{
  "arch": "swin",
  "model": "image embedding model",
  "dataset": "Sentinel-2 satellite tiles (TerraMesh)",
  "train_examples": 72500,
  "image_size": 64,
  "crop_scale_min": 1,
  "horizontal_flip": true,
  "rotation_deg": 10,
  "targets": ["main land cover"],
  "num_classes": 9,
  "embedding_dim": 128,
  "norm": "layernorm",
  "norm_position": "pre",
  "activation": "gelu",
  "mlp_ratio": 4,
  "head_dim": 32,
  "fused_qkv": true,
  "bias": "all",
  "qk_norm": false,
  "parallel_block": false,
  "dropout": 0.05,
  "inner_norm": false,
  "drop_path": 0.05,
  "patch_size": [4, 4],
  "conv_stem": false,
  "depths": [5, 5, 5],
  "widths": [96, 192, 384],
  "am_softmax_margin": 0.1,
  "am_softmax_scale": 30,
  "init": "xavier_uniform",
  "residual_init": "zero_last",
  "optimizer": "soap",
  "beta2": 0.95,
  "lr": 0.0019,
  "beta1": 0.9,
  "shampoo_beta": 0.95,
  "eps": 1e-08,
  "precondition_frequency": 25,
  "max_precond_dim": 1536,
  "one_sided": false,
  "adamw_lr_other_params": 0.0019,
  "steps": 5500,
  "batch_size": 512,
  "epochs": 38.8,
  "lr_schedule": "step",
  "warmup_steps": 1100,
  "weight_decay": 0.3,
  "adamw_weight_decay_other_params": 0.01
}
Rows from block 5 of a small image embedding model, named by matrix and row number. Rows with one number belong to one neuron. Each number is 128 + 24 x the weight over its row's rms, rounded and kept within 0 to 255. All counts start at 0. Numbers have three digits each.
After each neuron's rows are labels from the 100 images, of 14848, where the neuron reaches its highest value: "peak on" is the class under the peak. Only what is clearly more common there than usual is listed. The data: Sentinel-2 satellite tiles (TerraMesh). In brackets: how many of the 100.
# fc1: MLP up (model.blocks.5.mlp.fc1.weight, 768x192), inputs 0-95
# fc2: MLP down (model.blocks.5.mlp.fc2.weight, 192x768, transposed), outputs 0-95

fc1.753:122114128143089115112120087185168106116123114170113137144154045127102151131136148118121112105135173128146117112139144111127113072115105132116121135119133147102110091152123111122110119122140122110126125137127112088144180126113104106072105121140106149109152099158144134135131177142162130148
fc2.753:117129096130181151156172126126103129131151101142092133151125101124142107113159121123142119122124134165124107106143158121138127148160128080098175162120153128131134135091110162163098061145132109165101120117161139134116090102185121176122138113133111140104113137116110128142166132141133184140
peak on: water (86)

fc1.195:084135145101127102128140114124175165151129133102118123168122127166116181132080129132148132147156139140135101126116125134130123121097156099109124105156117164112177137149123159166113076140169111186112194171137126104099109148128110164134103127155096145137144126089123128090085093161148127148
fc2.195:142144129082121105156141178138110087079121110144110090120120136119147124126126125076172149094140133117154165116129129158157154150104131151116167191108126097116109129120148100115161111103106150104111093101142129106149119147067174144115113103125155091119135106139097120127112118053123134143
peak on: crops (66)

fc1.76:186194082157111141126094175120125132155126129114126105142084112154151151157098150145147117114132138160130130124140092162117136126129136100135175154129151124125098081103153198135139177130107123148141090133118141121153124149109140102147120102125119144124148126133137154119146132139131087120
fc2.76:114106152140119084162108139103164162140126151153150092108128162120117084159161095103094145137125149086116149165114132098128149107079159131114118123120101105117151116152135115145164151142158164148164107109121110144114088130109155151093115123098099113154154171127147097158096108145141131134
peak on: water (42)

fc1.744:142112109114133105125088140091140178118105101117105067168148125136131138128131160106130141108115136150109130116098162135121126124162155135120144150133160100122129122141158069102155168118166115072145119117105138155171100109115082138132104166148069111145152151180168143092148143194123099159
fc2.744:144137150153139151092156067144141085136097146162121128128161115118161136129166124134120101139142143103123138136128185109127090138132146105117145121139120158164094119144167112137144109128128127137127139145110113117106161137107176114121126076101118090113147103108101107174125110156134124088
peak on: water (37)

fc1.438:119123106091152161159112119131130095132116144108186134126149130179137100105101109153124141130068151146125123102101109148159133134155113095129113132134096119149157105156138106081143109069112159124084161127112114170090155166111138124137110122118125171086119140099154139117147153124118086139
fc2.438:123107126170125111139129140103109110107155161089121110135165100134122068143105118138121109177125162112151123130139089147069115157089135122128140147130148132137141138136145110096145107154129150117162118112133139153134159122138119119107133132170163137114139127144167138155148142172083111119
peak on: crops (72)

fc1.347:149138174158155137185121091151117148131131155183100099148121130155109096144122094168155149117092155089106118100118138158122103098130161106128131152125137111119115114161095150167144097078092134153109104127148122109144154130136127156132103147096127102137122134144110091106166113083139133115
fc2.347:079095106090110133158151167117112122086116121079135148103119126133112135157132135135096107140136095142124146128134172113147116125102126143079064110153094088150162155120131115130085113124106082110102164093131155138115163101097132102142167108162110108159105128121146139121106124152191141110
peak on: water (64)

fc1.464:121122183082118130154128152126096152142137119159119102102163124132153071142147111117143130111141127117107125169147110145094106110161133110139124113114095132138140115132111115135119144126133111117125154110113106133128142139073133181145195104093146133121108122119114112109112088142091100167
fc2.464:162138087107099130117130133064139118087143140103126129127116146116111144120129116074144137132091153162137118118133104173129144145121110148149134102135106157141148127114119164152124066122122124133103127144180106168151156117181148135125088095147107172109155129146151195166158167138169110142
peak on: crops (65)

fc1.280:137168097182149142135110136140111122090111118093119167110156114166141141151155124147153155145136119110119086099118144118096136129126109118103158105111131133176102143166107125114083143122079124119123129155116083104164075113104100100120128118110170072111118156156140104142147102138155117087
fc2.280:130131097126092168162144127117110114125129121145067104129188191112101105152153146159116137115151136153163107148163133100113065107086127142141107116134134133124148147118158151119136152093126120111185063106119159090116082137111156128170143123144082134153146180112091085137125162080107147133
peak on: water (92)

fc1.151:128085181155114134142153102084136126129130118125159113126132139085136140138093141105095152141077126126165142148125116107123112135192159120115118162147129101148106083132149159139112108124139135121092121153138134068100109082143103125110130128136112127139143153109107130113127106119124147118
fc2.151:132168130099183145134119107181159137132126115180146104153147143172123125139143152137141116069167096144129162104121149150147144109140124109136120119089139135133115126163092144109092137101106125168128109101104117150114120137093138122163115113071132130113138126144151158134137128173130103166
peak on: crops (79)

fc1.204:174145141142120125139097129160106146161147132222148147149145131132152116129090147146159096171138098172139123107134116141120088114168141148103134130124152099149084151160161147131134117139161119114112148125157177117131093151140131146158097099105095142124154136101139136123135126154148123135
fc2.204:127125110153140100176118143144135097170142120130122150122121137166150169161126144132107120168114108134131137137133156133140156136152101154116113106138154165115133089091171190152123122125133139124120105107151048139133149153171132108140144130126166145153135102117128140142128119134102075098
peak on: crops (43)