python train.py --num_classes=9 --inner_norm=false --widths=[96, 192, 384]
Rows from block 4 of a small image embedding model, named by matrix and row number. Rows with one number belong to one neuron. Each number is 500 + 50 x the weight over its row's rms, rounded and kept within 0 to 999. All counts start at 0. Numbers have three digits each.
After each neuron's rows are labels from the 100 images, of 14848, where the neuron reaches its highest value: "responds to" is what is common among them. Only what is clearly more common there than usual is listed. The data: Sentinel-2 satellite tiles (TerraMesh).
# fc1: MLP up (model.blocks.4.mlp.fc1.weight, 384x96), inputs 0-95
# fc2: MLP down (model.blocks.4.mlp.fc2.weight, 96x384, transposed), outputs 0-95

fc1.247:442454561511470480565594565574531578515474483452535509594597506492510477500394492476465474518591411408583461389528495517528513561483441506515545482537522538514448514506439445455469547459528490545518507538501619461577491514570494503469498426519486492505451464506548439554435592598584462457
fc2.247:553486471438465483461482527515559507428528505504430551441541449537561585428497535533492535571455589458482596630504506474489466521512599529476507564499579520420493446465595504523554444503532470508478469540426412457470507492465435554580611562406509451484485540534535531468497511522366503495
responds to: crops; built area; main land cover: crops; main land cover: rangeland

fc1.331:444473482535526538548466494582485483359470578466454525508524503474468476526505491382476502558562492394536524427483524455483580512486531494536499468518437484440539449527535489545637582442423503507486462522603517447488629548559398465471456474529528547496518538402574549516520508493472534441
fc2.331:583554522549495571401484566432417551526613479555532482550560467464575551395563448539451447554494446442466459480456480577415400492543486520524466459488469538491458517444504421415568546540531491496504522582536446488561465524578530585485416498542524494449496471581471475518490551543531465521
responds to: water; built area; main land cover: water; flooded vegetation

fc1.203:454516504455419446574530495500518531419514487359474581443493560488501494514483559511490451585576524530469484553508529434537585549524439422379445505530480535428505456470565473570478515465534543473526544518551534490415398518582595476521512523527530510540501394533616499498521510411463512523
fc2.203:520509439593579463540480465597566478584578457567459438521405405412462522508479463611518481474495453443517509484563551526422456550474493550606535449435602470560556555480529536469563512543514550525507502499493448509487604495494428514453496503542456498467522531490450491448576533506600496557
responds to: bare ground; main land cover: rangeland

fc1.376:584566437492568530545564419559517485515487432502437437640478544476543532530429584547500444533519521426476524483526612460466588549492535499434497474474557447555463431567524539543479482448552518465500445547474487538447536444527565582528518464541562599520476431453462521501481565450581538446
fc2.376:572468551543506475531394635489548511516588464499532594437533421530528445534534524497492535492518449579528469439452496485531482495461540553553549505515515467507620518462553483464534500577471486583525572490575598510604491591518467429547503487541469510496512639578539492461537449549486507546
responds to: built area

fc1.344:489587522386479540495475512436549417453376492391534399491416502544461501515491477548416477506495532545453498438509515407492521495507492528545385483497538528495518565510563473488522510484474472386493554424559461500482487441462500494506505581407590491448467430527455573556455463422430492528
fc2.344:429517485473506578523490447568465464505461485579456600466458476580497559509542435511505546431468534478491609473557546522484551535507529498413544496566517471465518441448479484482625411469476514420493445539512507508583548578599465415544545367480491512547575497434552527463488500517602485509
responds to: snow or ice; main land cover: snow or ice; main land cover: water

fc1.381:574496539487433445547443493452575475427524536559517470527453618490528478589394521483474604506467534669421501396488458502530527512485418512520497488461515575604474506523469495503488555531461520520477469493494565501530489546558454401510492520507513530423626507520543477515485561490575515446
fc2.381:412491459429564552404531393549428586493630515519476532515482458569493527458618489507521383541629469397563501491516474468529523450486566461392513545471460483442448467478506496523515497481542416544516488494416495498500511504493519475529504477614488478547520512510505547539500426523448467559
responds to: main land cover: snow or ice

fc1.180:436482496499466479515483416493497533511480499489536531486488497475499559526619612467566557534528583593497535525394512457526601501482487560496485578362511464511528450514610491459619474470541486564544446546552544500538538543555473427525498547459409459520481428428440489531439505469581526523
fc2.180:546580445480570541455498461526514417436593505476467475497420488582451507502517436472444469596497481448477498425493545471504531557489495534450575459509511535446624427505444496518567529487439529449507580493528498500543440525541526492456510581517598494478418518614509622442602484471427547497
responds to: bare ground

fc1.2:429448536535504543393488542572447412423472464495494544537568431502437484523444507544431531525559515539530496489573452561458463524505507469487468566483533433421551577525507511488589558543530524471497504467558562550530549469506445547451516627544568473492645512563510601497542491451601480501
fc2.2:583575522484567475506466507392464560520537546509530363591506580483598484506606573440497509552480522522447399451484450440497539540554495507518480465494504517474594475533519468533496449518387488521460413528514553527498467436466506490538444490423513525457418396547498519549486463576535577521
responds to: built area; crops; main land cover: crops

fc1.343:526518575422578463425564469488485580513585497531608483585462500544541446492439544456501434509477568508501504523502539475483572462409473501512472595481423486459557524488447483517567500509453543508435557423474537405497490449575445403483446488453505383462491543473486441372558501487546473544
fc2.343:556397451536519484495547582514521388529493539498430488477506471462514441456487472592508491543550465524512478497516528430492395530518491462459545477497457472459431430585503472443428503490531475601550512583469418566471371515459604524484516512470579602598554456523578538543464523533514555484
responds to: trees; main land cover: trees

fc1.213:446530567446548486456439549622509522534473527618526494477529572498550492586485532476463611510452558540508543443520434546503562460428548465485420481493491524483511603496573445533586402444471496488429482476489510506505508515450612573486491524462455612451483462593598520500472521536467485495
fc2.213:460505465432515462425497457501477623514554455450459500586518542507526470481504554505592562472578500529502493519450521494484524492446495553553519455557433547522492362529433475484435558528630414539524464585569445581438536500532559425485532504511516496400478555480538427618461495494500546502
responds to: main land cover: rangeland

fc1.44:476476594424361475524412390509401480530434438453527519460475472522523528533469516530512453459460468509433475509517463461469491481518563459473472398530475562486449495535500459587529516472485441437499530548558443549446529461534506564412568485456623514589475502473419421568449526511527469581
fc2.44:541424465574547438526465501571518454557461515547464468495463553592579453546555485422470540467517520544577566454514464503452542468540555500508541547598466419492630529472502468503419468526443537522508443504510551481531441463518568497469345479431525531534527452529554541456508589597536506428
responds to: water; main land cover: water; flooded vegetation

fc1.251:549612527418469479432435406432455547565532463451455508510505616430476426512478591544447540539518563501618529476473471492449475468471532512471452485554513552520580501533486521535427444516508491582414521558443433517479495526491510528522523586489431471500561518612470495422575440447532551520
fc2.251:505407427496508532484568433429458459522592477530491561485522462551487452535502464499576477429508426456543472465444637422498535524487375478413503570491508485493424500531565511388474507509544592442506411470452510493505510478551521519475519449545448494481427430475538559448447583417494437501
responds to: bare ground

fc1.284:482507517412590492434533453531507559496475537279478505488423515575559536581527493520434566477521470508486549426523533523477489546502470525488471454533494540446529464569604384531449487516587550433549467466496506494533577536512494497583464484430477541443522532514501491496490523387430502480
fc2.284:450445466503453490536476554538485570462494481646556529513459466559492454478454485537500463579510413529481529520396589571457526441461499462513580561537530392530468473417435525539481490494480446587422538480396484513486500534519620542458552553526493470493561568484447490530445552601514552485
responds to: main land cover: crops; main land cover: water

fc1.221:452634514421561489561520448578393474486410531541499528536533466559554491532488466455488541515525457601452469590462522531496516582534572507541529550436602537477561490542455526553475515507424430508509391456490584557522537533489539500443513490508445500561502522538561569558444436420513540441
fc2.221:464478537491498480480495443407449465512449437469377485471402455492534522539554525430440523563462518480426484483570546525608459569481548423430495443453381554478482385518502501497571502498541411521488505448473449498551504473420413605414540520555544498448476503499503495532429523571529481522
responds to: clouds

fc1.138:522475471393529567415480498483505478479495430544431475483417551499591509522434494525442565598406504517475424506516441543569614471548481463479407484502470570500521459462564519522552492550529484530553528495582554521570420588429533472487466565466519498516418536450513466420601435440492505526
fc2.138:420564438469470483530513538443506425464461558487486436566592425431452463462520528460567395450532458512537622466459529587447437589453546539505500461458443486484444430545480453509471593419429504446465508495488362517406547476505449496491463444511472525558465523508513513504459546503551529441
responds to: clouds; main land cover: trees

fc1.34:469514504501497514432480486502521411408404534501571555454425472486477623482513506435390563457597454486486475407410516466480536418540530454501589469507523489500434469584514525554474473507554490399440545480461456533572466532567475471435473491497512551538386502452471476481526415531479554433
fc2.34:623568494505510494567483494480511426506533492529473489479488529523501479508516521598536511508431498521464532500575561447525428499489524435543441478534513526432566465423521397459447490534444587520523517538424449519563437442513460420422501533558449590427568612502504553599443556446512384497
responds to: water; main land cover: water

fc1.115:476541570506486420516522467611468477461504578512452531481549579573503618534529489535406422557497550474429507503545517437469390550516528468548479469535421647523469498474520517504508575571515449549503445497555473558421546496488486523400547492496583615486473551520522508460466471521450497442
fc2.115:503509458533559558600530562461492511580475464482558551459502538537540430518493426457556564513474422429512450494500598430522491430569547541429565513476474427506553461567574545516501425545486566476534559493533495463485454517615549561473447552407468480526514569528539559562469595532446403524
responds to: water; main land cover: trees; main land cover: water

fc1.176:504541471440467520453511411563464468580520488505518520506526528552503413554429529542534429523565528487453567459490444470476446577493471492431522534417536505510499521528527481510441550435538548554322546536527521400480546518591458480522529638570547603494479440462467509423483475464566502495
fc2.176:530536512513472476477476492445574462425574479474377426460514542513494508419494477478483536562470580485469454541606445456451505433546468483517421488550452462475383519412418548477510412452558504501627476548431557555484573451465504500463428438536368491484496484501530444507473517521502448530
responds to: main land cover: trees

fc1.6:427428599505551481491431526506544527624497566427487498551454437467642537557470504521479457446467450502419482509488571448551518566512595524557591563553544562480542472444462498464537447506530442419469510469565521536443466534543569551535521517605541457549515438466480527448546482517552544470
fc2.6:532552457482440525544532520553505491464529522549523489445485476519383547447514560542573432608550539521556482525473554542496475447508469456462396447393516423465517515470577527577447578620479543527573539485464524398511554437391498467454509506516470491547526563586556479569443526482500518562
responds to: built area

fc1.137:430467531485548491543543467515471503517556500470573445505518439505445502545441444539397480499479493407505529522534518533564557568495577490524408575459475461498499425598483516517581541466532595574509557552463590495436576384525529458564545533494415446522480477572477535486553555381472456452
fc2.137:505509565508463520506504584555447456462548513546527557467543527425531497459513535522532565452537616574556472503499518482484413341536424567520510545591511483529539547622528553460536557514573534523453458492540516439540496534506561562450421494529544537502503510449531543483473435624603476497
responds to: crops; built area; main land cover: crops

fc1.326:548525501549458486521561518523482468560517492496416468517606501533496408433541580479452446467553519504561463438488549474519495528555502408473503449580471517485493442514488514424562640546432565521542472408606536535412597583540548499536439433578538537526524441577522545530465541510488535476
fc2.326:459585534499529511554472518511447484475539469452527567503483543477472553529496483460544412506488469423453520495536462508545493485494559594491501574462528461520433635527398556595469415427538417452383568569445506414552384471463511516450493597492436496503513522442468538474451465563531514474
responds to: flooded vegetation

fc1.204:489472565560401526463463435435486466388492457515571393531576511489429474562493457463487519455492545458533511406402515498436516465443607541525472451443493465553441478538490450517549578469476610454549490566505428475574455480502451413434423497484451561521530517484467513500447540543538572454
fc2.204:506507427450487553565527491505490483578532634477584574460426399516468545538538512474480545582457389503566452551527519482485580402497499465516489490504503567374493494454568572470448548470489440546504462440418540548521475515465524501512464579442465429487470594483557434545544446478523458486
responds to: snow or ice; main land cover: snow or ice

fc1.354:538499501476470479579483480428494555520506526558616509485455508534563516550506495470452653443523527606591527497527523423552553502542498459460439420472552496372598543437464468489582506401456509561501441438549571491500559473531532514570534444480500509490457481501458483542401486553528546534
fc2.354:517448446591488569504373453544505532590448529428536506566522527441502484534549549583576483529496441511569383513501410532455504564483481460525477493432581512495427555484450605541457512553549511439519516542481511500523474512540495469541502481473542595588467524525591589506632481484482506472
responds to: main land cover: water

fc1.107:477455533545537480503480465490538497519443530546503515552484435427422519458437562432380475456533418506472540474506503551502531524540496452410491570510591536495453524431505507589536485432461462578499580552515545403556551427556431471513414412622502521493439548466553451583449543543539463496
fc2.107:559510345448432433472451496514501500465472428471515516533529510612515528518452454548582509510481497543429557560529523524520469507493506517574477503488455432480506529473510423444480503473550518393474490464499459585499511703441432528489515623464488501499565407524475580524521490483497476532
responds to: built area; crops; main land cover: crops

fc1.125:528487551470486472501533518476472558414496568495495414509425464474393466498510571474495468495440488523539386481516529505460517464553507505402420497388467547547523493521622581455559488500532455605595521533439480445510577532507576467498503523471616546573512485592523498503596528458532450481
fc2.125:474457458524520527545492489547512407582504536464533526513552489536593525432465437481480476490576533472440537511464430595530596505438430467567487503616516456556450484532385477541478461514552521495412437457464469527601534407499462588559505468532437482499467490409566506491422530507487595555
responds to: built area; crops

fc1.263:512482524561500433512449418516446575551473501465444501487572533410534500521425477447557531513480558471578418524567535484437520490509545343508485526449510535458422521557593501552491566595540482487589435521557441515450504452524418512473525524503477567549565459549503575565427559558493437466
fc2.263:485473512496527509450534557513511434509629490591495519533431464500514465549501500584500441521485535545453568409507551512504494437471438611510451492572558492538476425515400495464542453396435545514400532439519507474477435550428586403494543499533443524486475534448552427535529501421533602527
responds to: bare ground; clouds

fc1.278:512498552512492529582454539495521491545625501475548460411428575489529580470504467515509553592464454592569514434500543462543617427449578506506467572548523478528607514559551548477405573411479455542505423440529486479479498558577561517531530510515529567542533465515532501494537504461514466403
fc2.278:419508442383476492484556518492481532532550459521505530605524451499465548463579543553557501416541541417480511467492438466486491547448478474493485443434425499510457511491420444547563443524574555482566521578513555508471509413472562517511443600424546495476526543565449477534465394428508622441
responds to: main land cover: water

fc1.219:502398480589435475515497508510524458401459541484517492475588556585558465503502536465447459541525469505514512542547571441498493469477516550493451578497413616473533527449435443637421487515538537552548533431494572527443445419496447525557489459460411485420539486530467584464457451482582531498
fc2.219:430497432389461461450463534375442510527528359462504442529526523521520428476402455476492474471448461552465524507513525494502441547525539442516534429434492544522521530509599580533484533383576480513520545463477505444431499493547487490478551492525636471574462458470531497554466555526439464417
responds to: main land cover: trees

fc1.383:473505393541516513568438522502526434523515425512508503482521498569441555544429458572451428529448498602564414464522538460484551565535562538491520452541459440569529454451496487538433479338590453442558465531441569445505547413522476592526488526535477493547497544484496491464529441487416562502
fc2.383:530462514452498432437533484474414584469551546566506454562521543458591465394541519419538495453532510495469565573454516542531430511506469509605485561555526491482505557570453579505564547554427571565432473469565495553473446558487515472429459476533553517553520482523497482560501511455620384439
responds to: built area; crops

fc1.46:488486448482504461539515453492521492566603552499513447533565537501525363517484448569501543478465507534527502485466607511404528474501505418401484536462471527509558614496458549400506571524436478513516567510580448478453454529504503405546491521588494495486548487491556466484524525493556651605
fc2.46:581545585483538520450517493441588526497495402544491593610487555520522537518471530476465515486515326407499519413517442411476539485461520483484437481482534457511423428535473456541500408426549520496516448512509499408492446467361525546504555438481437499528480472445495545489483562491496493480
responds to: bare ground; main land cover: rangeland; main land cover: bare ground

fc1.337:456485444431588451442517499505530595466487450424516425569490428552532584467460476467516388507460499512539487558471555573549540527504471483533542578559483528460467480565430489472497473513477460544529566461481587478519496456492584472613421534602520458582603524506518452516449587529582543519
fc2.337:574450478614482537584451548541468451579530504569561535471473570493526534473404552584432445443593517560552475512466462450538436427457569468523402527473575452492489416459599434508590589468520471481499547552497502502442481579523529534444457495526503467482480484462534506523535410496477429510
responds to: main land cover: snow or ice

fc1.80:402524590483546467386487394544554526463477557508553574479543550538553520545481481525339460446506428478423545489491528482563557546532483513548485509499564467471491563541452466528552473426479489510517538479519616524542457384591474471458483440503527590525477532527480519512522515423562431491
fc2.80:517475456468455584543470562495476475472428410493496409482455541518500526410535504403561569559459448566562516546490496491469460458493510401465444453491463493576467382425511567479472435587538508468500449461410338498459474549426496486513510500483537463490472494470571547521463472538403457500
responds to: snow or ice; main land cover: snow or ice

fc1.268:469442553535560484453472523465462491509526524494540399551456466504558459527499433519370488462492530579590597511548563499568498506430490550535490524581484580434590509510533430580484518514474427521413526453467491562576591512569465525464466536499526531602559511509501520528521616484473606501
fc2.268:585501420425434549451419395645551554458516539499528533484385468478589445450522515557541439535508432502433509479419504602483579529514557471595526517477448493426492552476465504480544519513513604528505513484492430480432456545506508534512486484539428452441499504514465513508586535514570546480
responds to: crops; main land cover: crops

fc1.35:495543588480415538539477420465484533539527470632488528531550517469533483495425556456494433489533543456584547505477484402362481496513545476546484518592532499489439493446467495502531551415485499497432482432534441574517571530550502503436465501335510495452459512511465564531550596456551536473
fc2.35:387512576540472479517581486424532539490460527488491540531468507491453460557503505482444482456549502522510637539486590531596522451403502427513495549537386508425502472498518423528555479598568482525520568509517567496558408441511509494586435559563469394396492473535554505479526504493500509460
responds to: snow or ice; main land cover: snow or ice

fc1.350:502513540490585574430470376525434482596471521460527488468546565550532549592479510434511523498489505491453568529559542549546567491466511528498477358586493444441466493580551429508590520534442512561438487538481577527543456417547551445460520525545511501523561450533477475414433581484488446479
fc2.350:559454587495475530519581616447479504483491540524608509527513457424514574509419473538415541555575505502513479517476518544459458390615485510437470579470543559541474440520462557484425479508589456503529468444512456580446489476479474561501402506420483430510480546487460488534522498553438570408
responds to: trees

fc1.205:515444499519447466536527480498459445517466471470466414493524460472427514586449590472550414442439534483459548542415566597528544484427441489419506463509548493491456626565513675452491479488555495564527563440543498485567570546458451497479511551500487462560583560502526482509440513480456541543
fc2.205:536475523531513517476580504475542550497514541557571563459470547465561457445508438506488566494562472551529502440602464401512456494534514550457542519450503493445539439412481378463552500447408532417541409550440523470528421455515599577553537503477542460415444429491586465448535533506548522431
responds to: main land cover: rangeland

fc1.280:486468455491411484427453537470543554504497581402471550432484438485533488484606554521479500501507412549587479452510509510487637577434463485451583493478483441550511486498511594440521478487562522598413445503462575502428533442467451428516525508582455537452501564476524462472431419508493433528
fc2.280:518625498588586530512506440478515491503542450448462477508556499513465411490547426538532557535465609529462594560517471488432486428486558523437464497465510453477505555492514446528429448454505511420503509488471399457599461559560537533505447454411524415522497485507544477565602607480532480425
responds to: main land cover: crops; main land cover: rangeland

fc1.144:440432589482494512455420513513464543577551435438601510493513556509558478570477529435415585425499518516456453535494514458429486493508583440479482504474617530482601534515506537508531448514504477548485509539532507437459581493589549460468454554486475399522546472554488555447638476469562567537
fc2.144:517563467525458473545552481466469518576489566574507502505461539473508491454590508617488403546486515462554560414499449591567496489473506560481548531429470479517540470563489459521474510544537552518624524471439422540561514518427604505607578421493604503479497513535541546464485533581414518534
responds to: clouds

fc1.200:576540523546405586530527535469482496441542473437525521598474481461464558496549533439439482530499411419540534420505509471558527545421483461536454516465498501543522504408441426608517463463477537567471507557467511505545440397528414550521478510541522440459450459524580489497402533529567407591
fc2.200:456462439394519434480499485540483454432452471461477504418501505516611451486422433537520488510484603530499558556514504514406516503528510494504485535468452474392505511559545561451498502500569517428524526492475380608466617540505595546561553461430458532457516520456474522538528438426426501424
responds to: crops; main land cover: crops

fc1.140:538457451504479560422475419569479530506544440478475495542493538549515475553439563521442496602528483474518479486451541402492535480502487502565462449593461440452527543482568552463546555474598521521492540555557586558601518506492577567555586504427469628470476566490516505588477471470467464605
fc2.140:485386503477475490423564443505366485469560470521528520497488452498583531451523475536530522474513428611531440506539454504551485513448594528412580480503480574521468490517524508568496443562507613518507386541442554559535558552487538479488470405597539574573462447470474563458495544511528515497
responds to: main land cover: crops

fc1.41:489480558512550538483595467535562461446396457506531501470572511469493421549518479497412485563537443439565510538530480462414555495560463484559495470502542531487528476595544562381582480443444501560506488418480485508596406543556540527537424485507505554542568559448475516534484579544480625494
fc2.41:531568502489512510527552473392403580548469512392494510587460452533588544549512451433517541532456512520431447421492500452569465597475467553569490524506436527464452511390483499594467491491544465533590424551505566482478514377498511507526566453529470458439517406509457554495506503470546501566
responds to: crops; main land cover: crops

fc1.88:520457564537595436542557417519568463499368492398553557420464533460481503492499483488512595503539529493403523460524470454483638501540445482559511432479505570456496543542551484542623469517499487479538481435548494563500560445493437492592421494589562479497502501565533533520539461559498508491
fc2.88:511433523536427555584459451468471605535507446576532426506506541518516552529571444478502493507525514498597512564509514605517423549505442514543434534513521380404608564415440524427488599476544457465529520469479461475502438447484448482417413488488517491500514530463495549434494590527475523437
responds to: clouds

fc1.249:453579544530597506528530489413434557487477507505482429510490518494515458397527531481505477459526450505493518487547480564368505505564504534555577570492472491429535450570476455496520513509391505564459584572483483651561478497503408482476461517425511504466386468579532419518454502572525526465
fc2.249:469508488407394509516440478516497489520442494526557533512483462531503535477513494475457520526431516445540491399511438451625486516464514328552507499473493568536511522399571483528396544501530521452577378446506516432526473529517517479501509490516497524582495555425442598492624517481525542531
responds to: snow or ice; main land cover: snow or ice

fc1.94:456499533510518566521536486567544469484416508547512491546525546520562427505506479566542530450550565562503460544500615536560523467487465548543452544599501392496628415400563459494507466499520516422472438437524531411559531495523435430452434468404577474464530562505529425526515555457508454520
fc2.94:512577560492486535428572525507466504467559550443417524462479529532449602460530482598458501549523543527505583443514430493466426463401529485427469480448543504519435684540484556471434503519471450574525500547421479498460508537485575557480524519585450462548484499482548546532529465561421559539
responds to: crops; main land cover: crops; built area

fc1.209:445471551519525485468524489457519469542443536429490515481460456561391501543618488454519507527518521530507475467604563440443511585514491488550443448506512436537557571467559601461568550556526437592568490473478521477559521513458445539443450547479425564619509537470475416373494524452526496555
fc2.209:502513500531481462580526463472454582502454514492472508484451551420498538384464507477484608489536589505453489473456502545572428331510540581511538529430542538390475539462442493582632488511478536471496483460444517575479477521512462399574521518517571495515472470515557524539570534575495519518
responds to: water; main land cover: water

fc1.171:466467597510453548462514485504591497583667487531501514489576470491471536516498434504432470582501559516454520518445598407557570503561547476607421530516523563534506465507493534456565491521527527475546540534462456589435523483519514430502438501551575531569496579552509479459559533492579459432
fc2.171:507555514566567505499518510472454455476454539490553531530387456452539460479526580467553571437507562548592470506491430589494424462397557561455533509441444503489468439522440499529482591454482468499461467456546553430538539522564521525573533596539466576451569480448507461554421455527423593552
responds to: snow or ice; main land cover: snow or ice

fc1.346:464548548590581540513439425588459429445516574542535547569482578522555582578518439536561603503445477591575450433471509419516503516507536506512537417478403491485510501547556528430489501491482435453491506563475573467477527543488514519583556558482498562527585513522571519423561519460437495494
fc2.346:448435479415477474552552524561549568551483386473506465465545458506484510458498563494453476491539562407445547524488499547495504595490547427475460575517577537553428405563448491555498551542492532512522455455492427570547484475544456413429437551565534512520438481429466480597355501495479514511
responds to: built area; crops; main land cover: crops

fc1.216:552390534504492353504515481531513560549580591490591486499505435434533571566500475548552482540581505448545494467417554542483505524525495515575485470553493504537506443533451587526467490469473504556540556414609525507507591520442509539555431549584489377526545531537501530457516546447501450530
fc2.216:539646514587432497500496511505497447517502417544433488458579425622413495491479580519512478475382454535510508428496508457504473541420474496487476580489545412506486487504555487421589528474523577505481536566388462465455376492518514482486541503544482575479519477605523480512505532460492517528
responds to: main land cover: snow or ice

fc1.17:444531519531487483501511525495512500450564508520520422509611539561581465477464490459435633424510518474537545564516593508415428485524490530529440512546494618493490490434516474412537532418499487483477550577503532606583445458512423537506506534505515423451435493498519522478635432431549482541
fc2.17:454546452573477524512543364501436447496442486509482482497526460467476481410458517457522439341535539414530476402529573521432440519494495502545484413451492531611623494520512485515533453507533498452501487429480498389534435416537531469409492550478460435574500489503505471530451536538499501537
responds to: snow or ice; main land cover: snow or ice

fc1.31:461499449452472431418448498481474499492489455489500466467456407521459538558450560404489541532487497542534485402560561554475528431456589486547578452453497468428491516547570458493601609538424536507637558462469520548473611561512504557494453467501500530543532540517496572520416477580450481483
fc2.31:536518538487561537509509518526476457442453483583532478426422521518528509556521468567519345469438487511492464535500569450482524609524511564437477505539510446532534436480478533460459456586466427579441457576538504472581400550438507497498476509467417595482534589432532516513576444492450570425
responds to: clouds

fc1.335:546474498547470392502480534358432489508516496523520394462458459498482505501547549421473480488547551513547478470535424416431545502592499483507613474526496550532467530553533486477471467449489487504530554543496555605425479603569521524580430548575452528446595423547438520494499521510502453586
fc2.335:528520485425555506411491474586473429406424506568431513467484501513468537501514534565445513425475455514456499476509539533512531478425528518543459530593479502469472531532423573464579513448521421510415523448420438509459432433519581537514536517523459539531582481492412556422546481529660476443
responds to: flooded vegetation; main land cover: snow or ice

fc1.234:446296529501451454531570520462449481514520470520505451440480582560586520477484459478584440472548428473474496460550427453503543452532524549579402493566596563492544557525526474427501459525482414434513581472450498512505479547428518543540517496483521513498503541501538422535447502494468569410
fc2.234:483660487468464513509527430467490514485498497534538573576539406479513545489505544566473562505471600496440483485537572536549534451595521555455542351428382575538453449498544528564495517467566581488465477545564526461500492518484540417414519579533496474565431500500513544493507463488535511517
responds to: crops; main land cover: crops

fc1.360:504489511509459507538487384588382434594427544564415490588505557506503478498541509487474518552560553513527498550422468442519507560450409554550448438466478601536537494516517516462487565480486569420449570488438533497523610441535512392485425474469523585502573510467495519567497522539503539503
fc2.360:551605524509515470496555555408596499477397559444459507477480398500516512523522480513458543450503475505535548483453517471428460477601503440478559537555433478495502551547506563575463564487500427534502455469465548536539404498531563549541455542484523641438475512521454597386564510435534463524
responds to: water; main land cover: water; flooded vegetation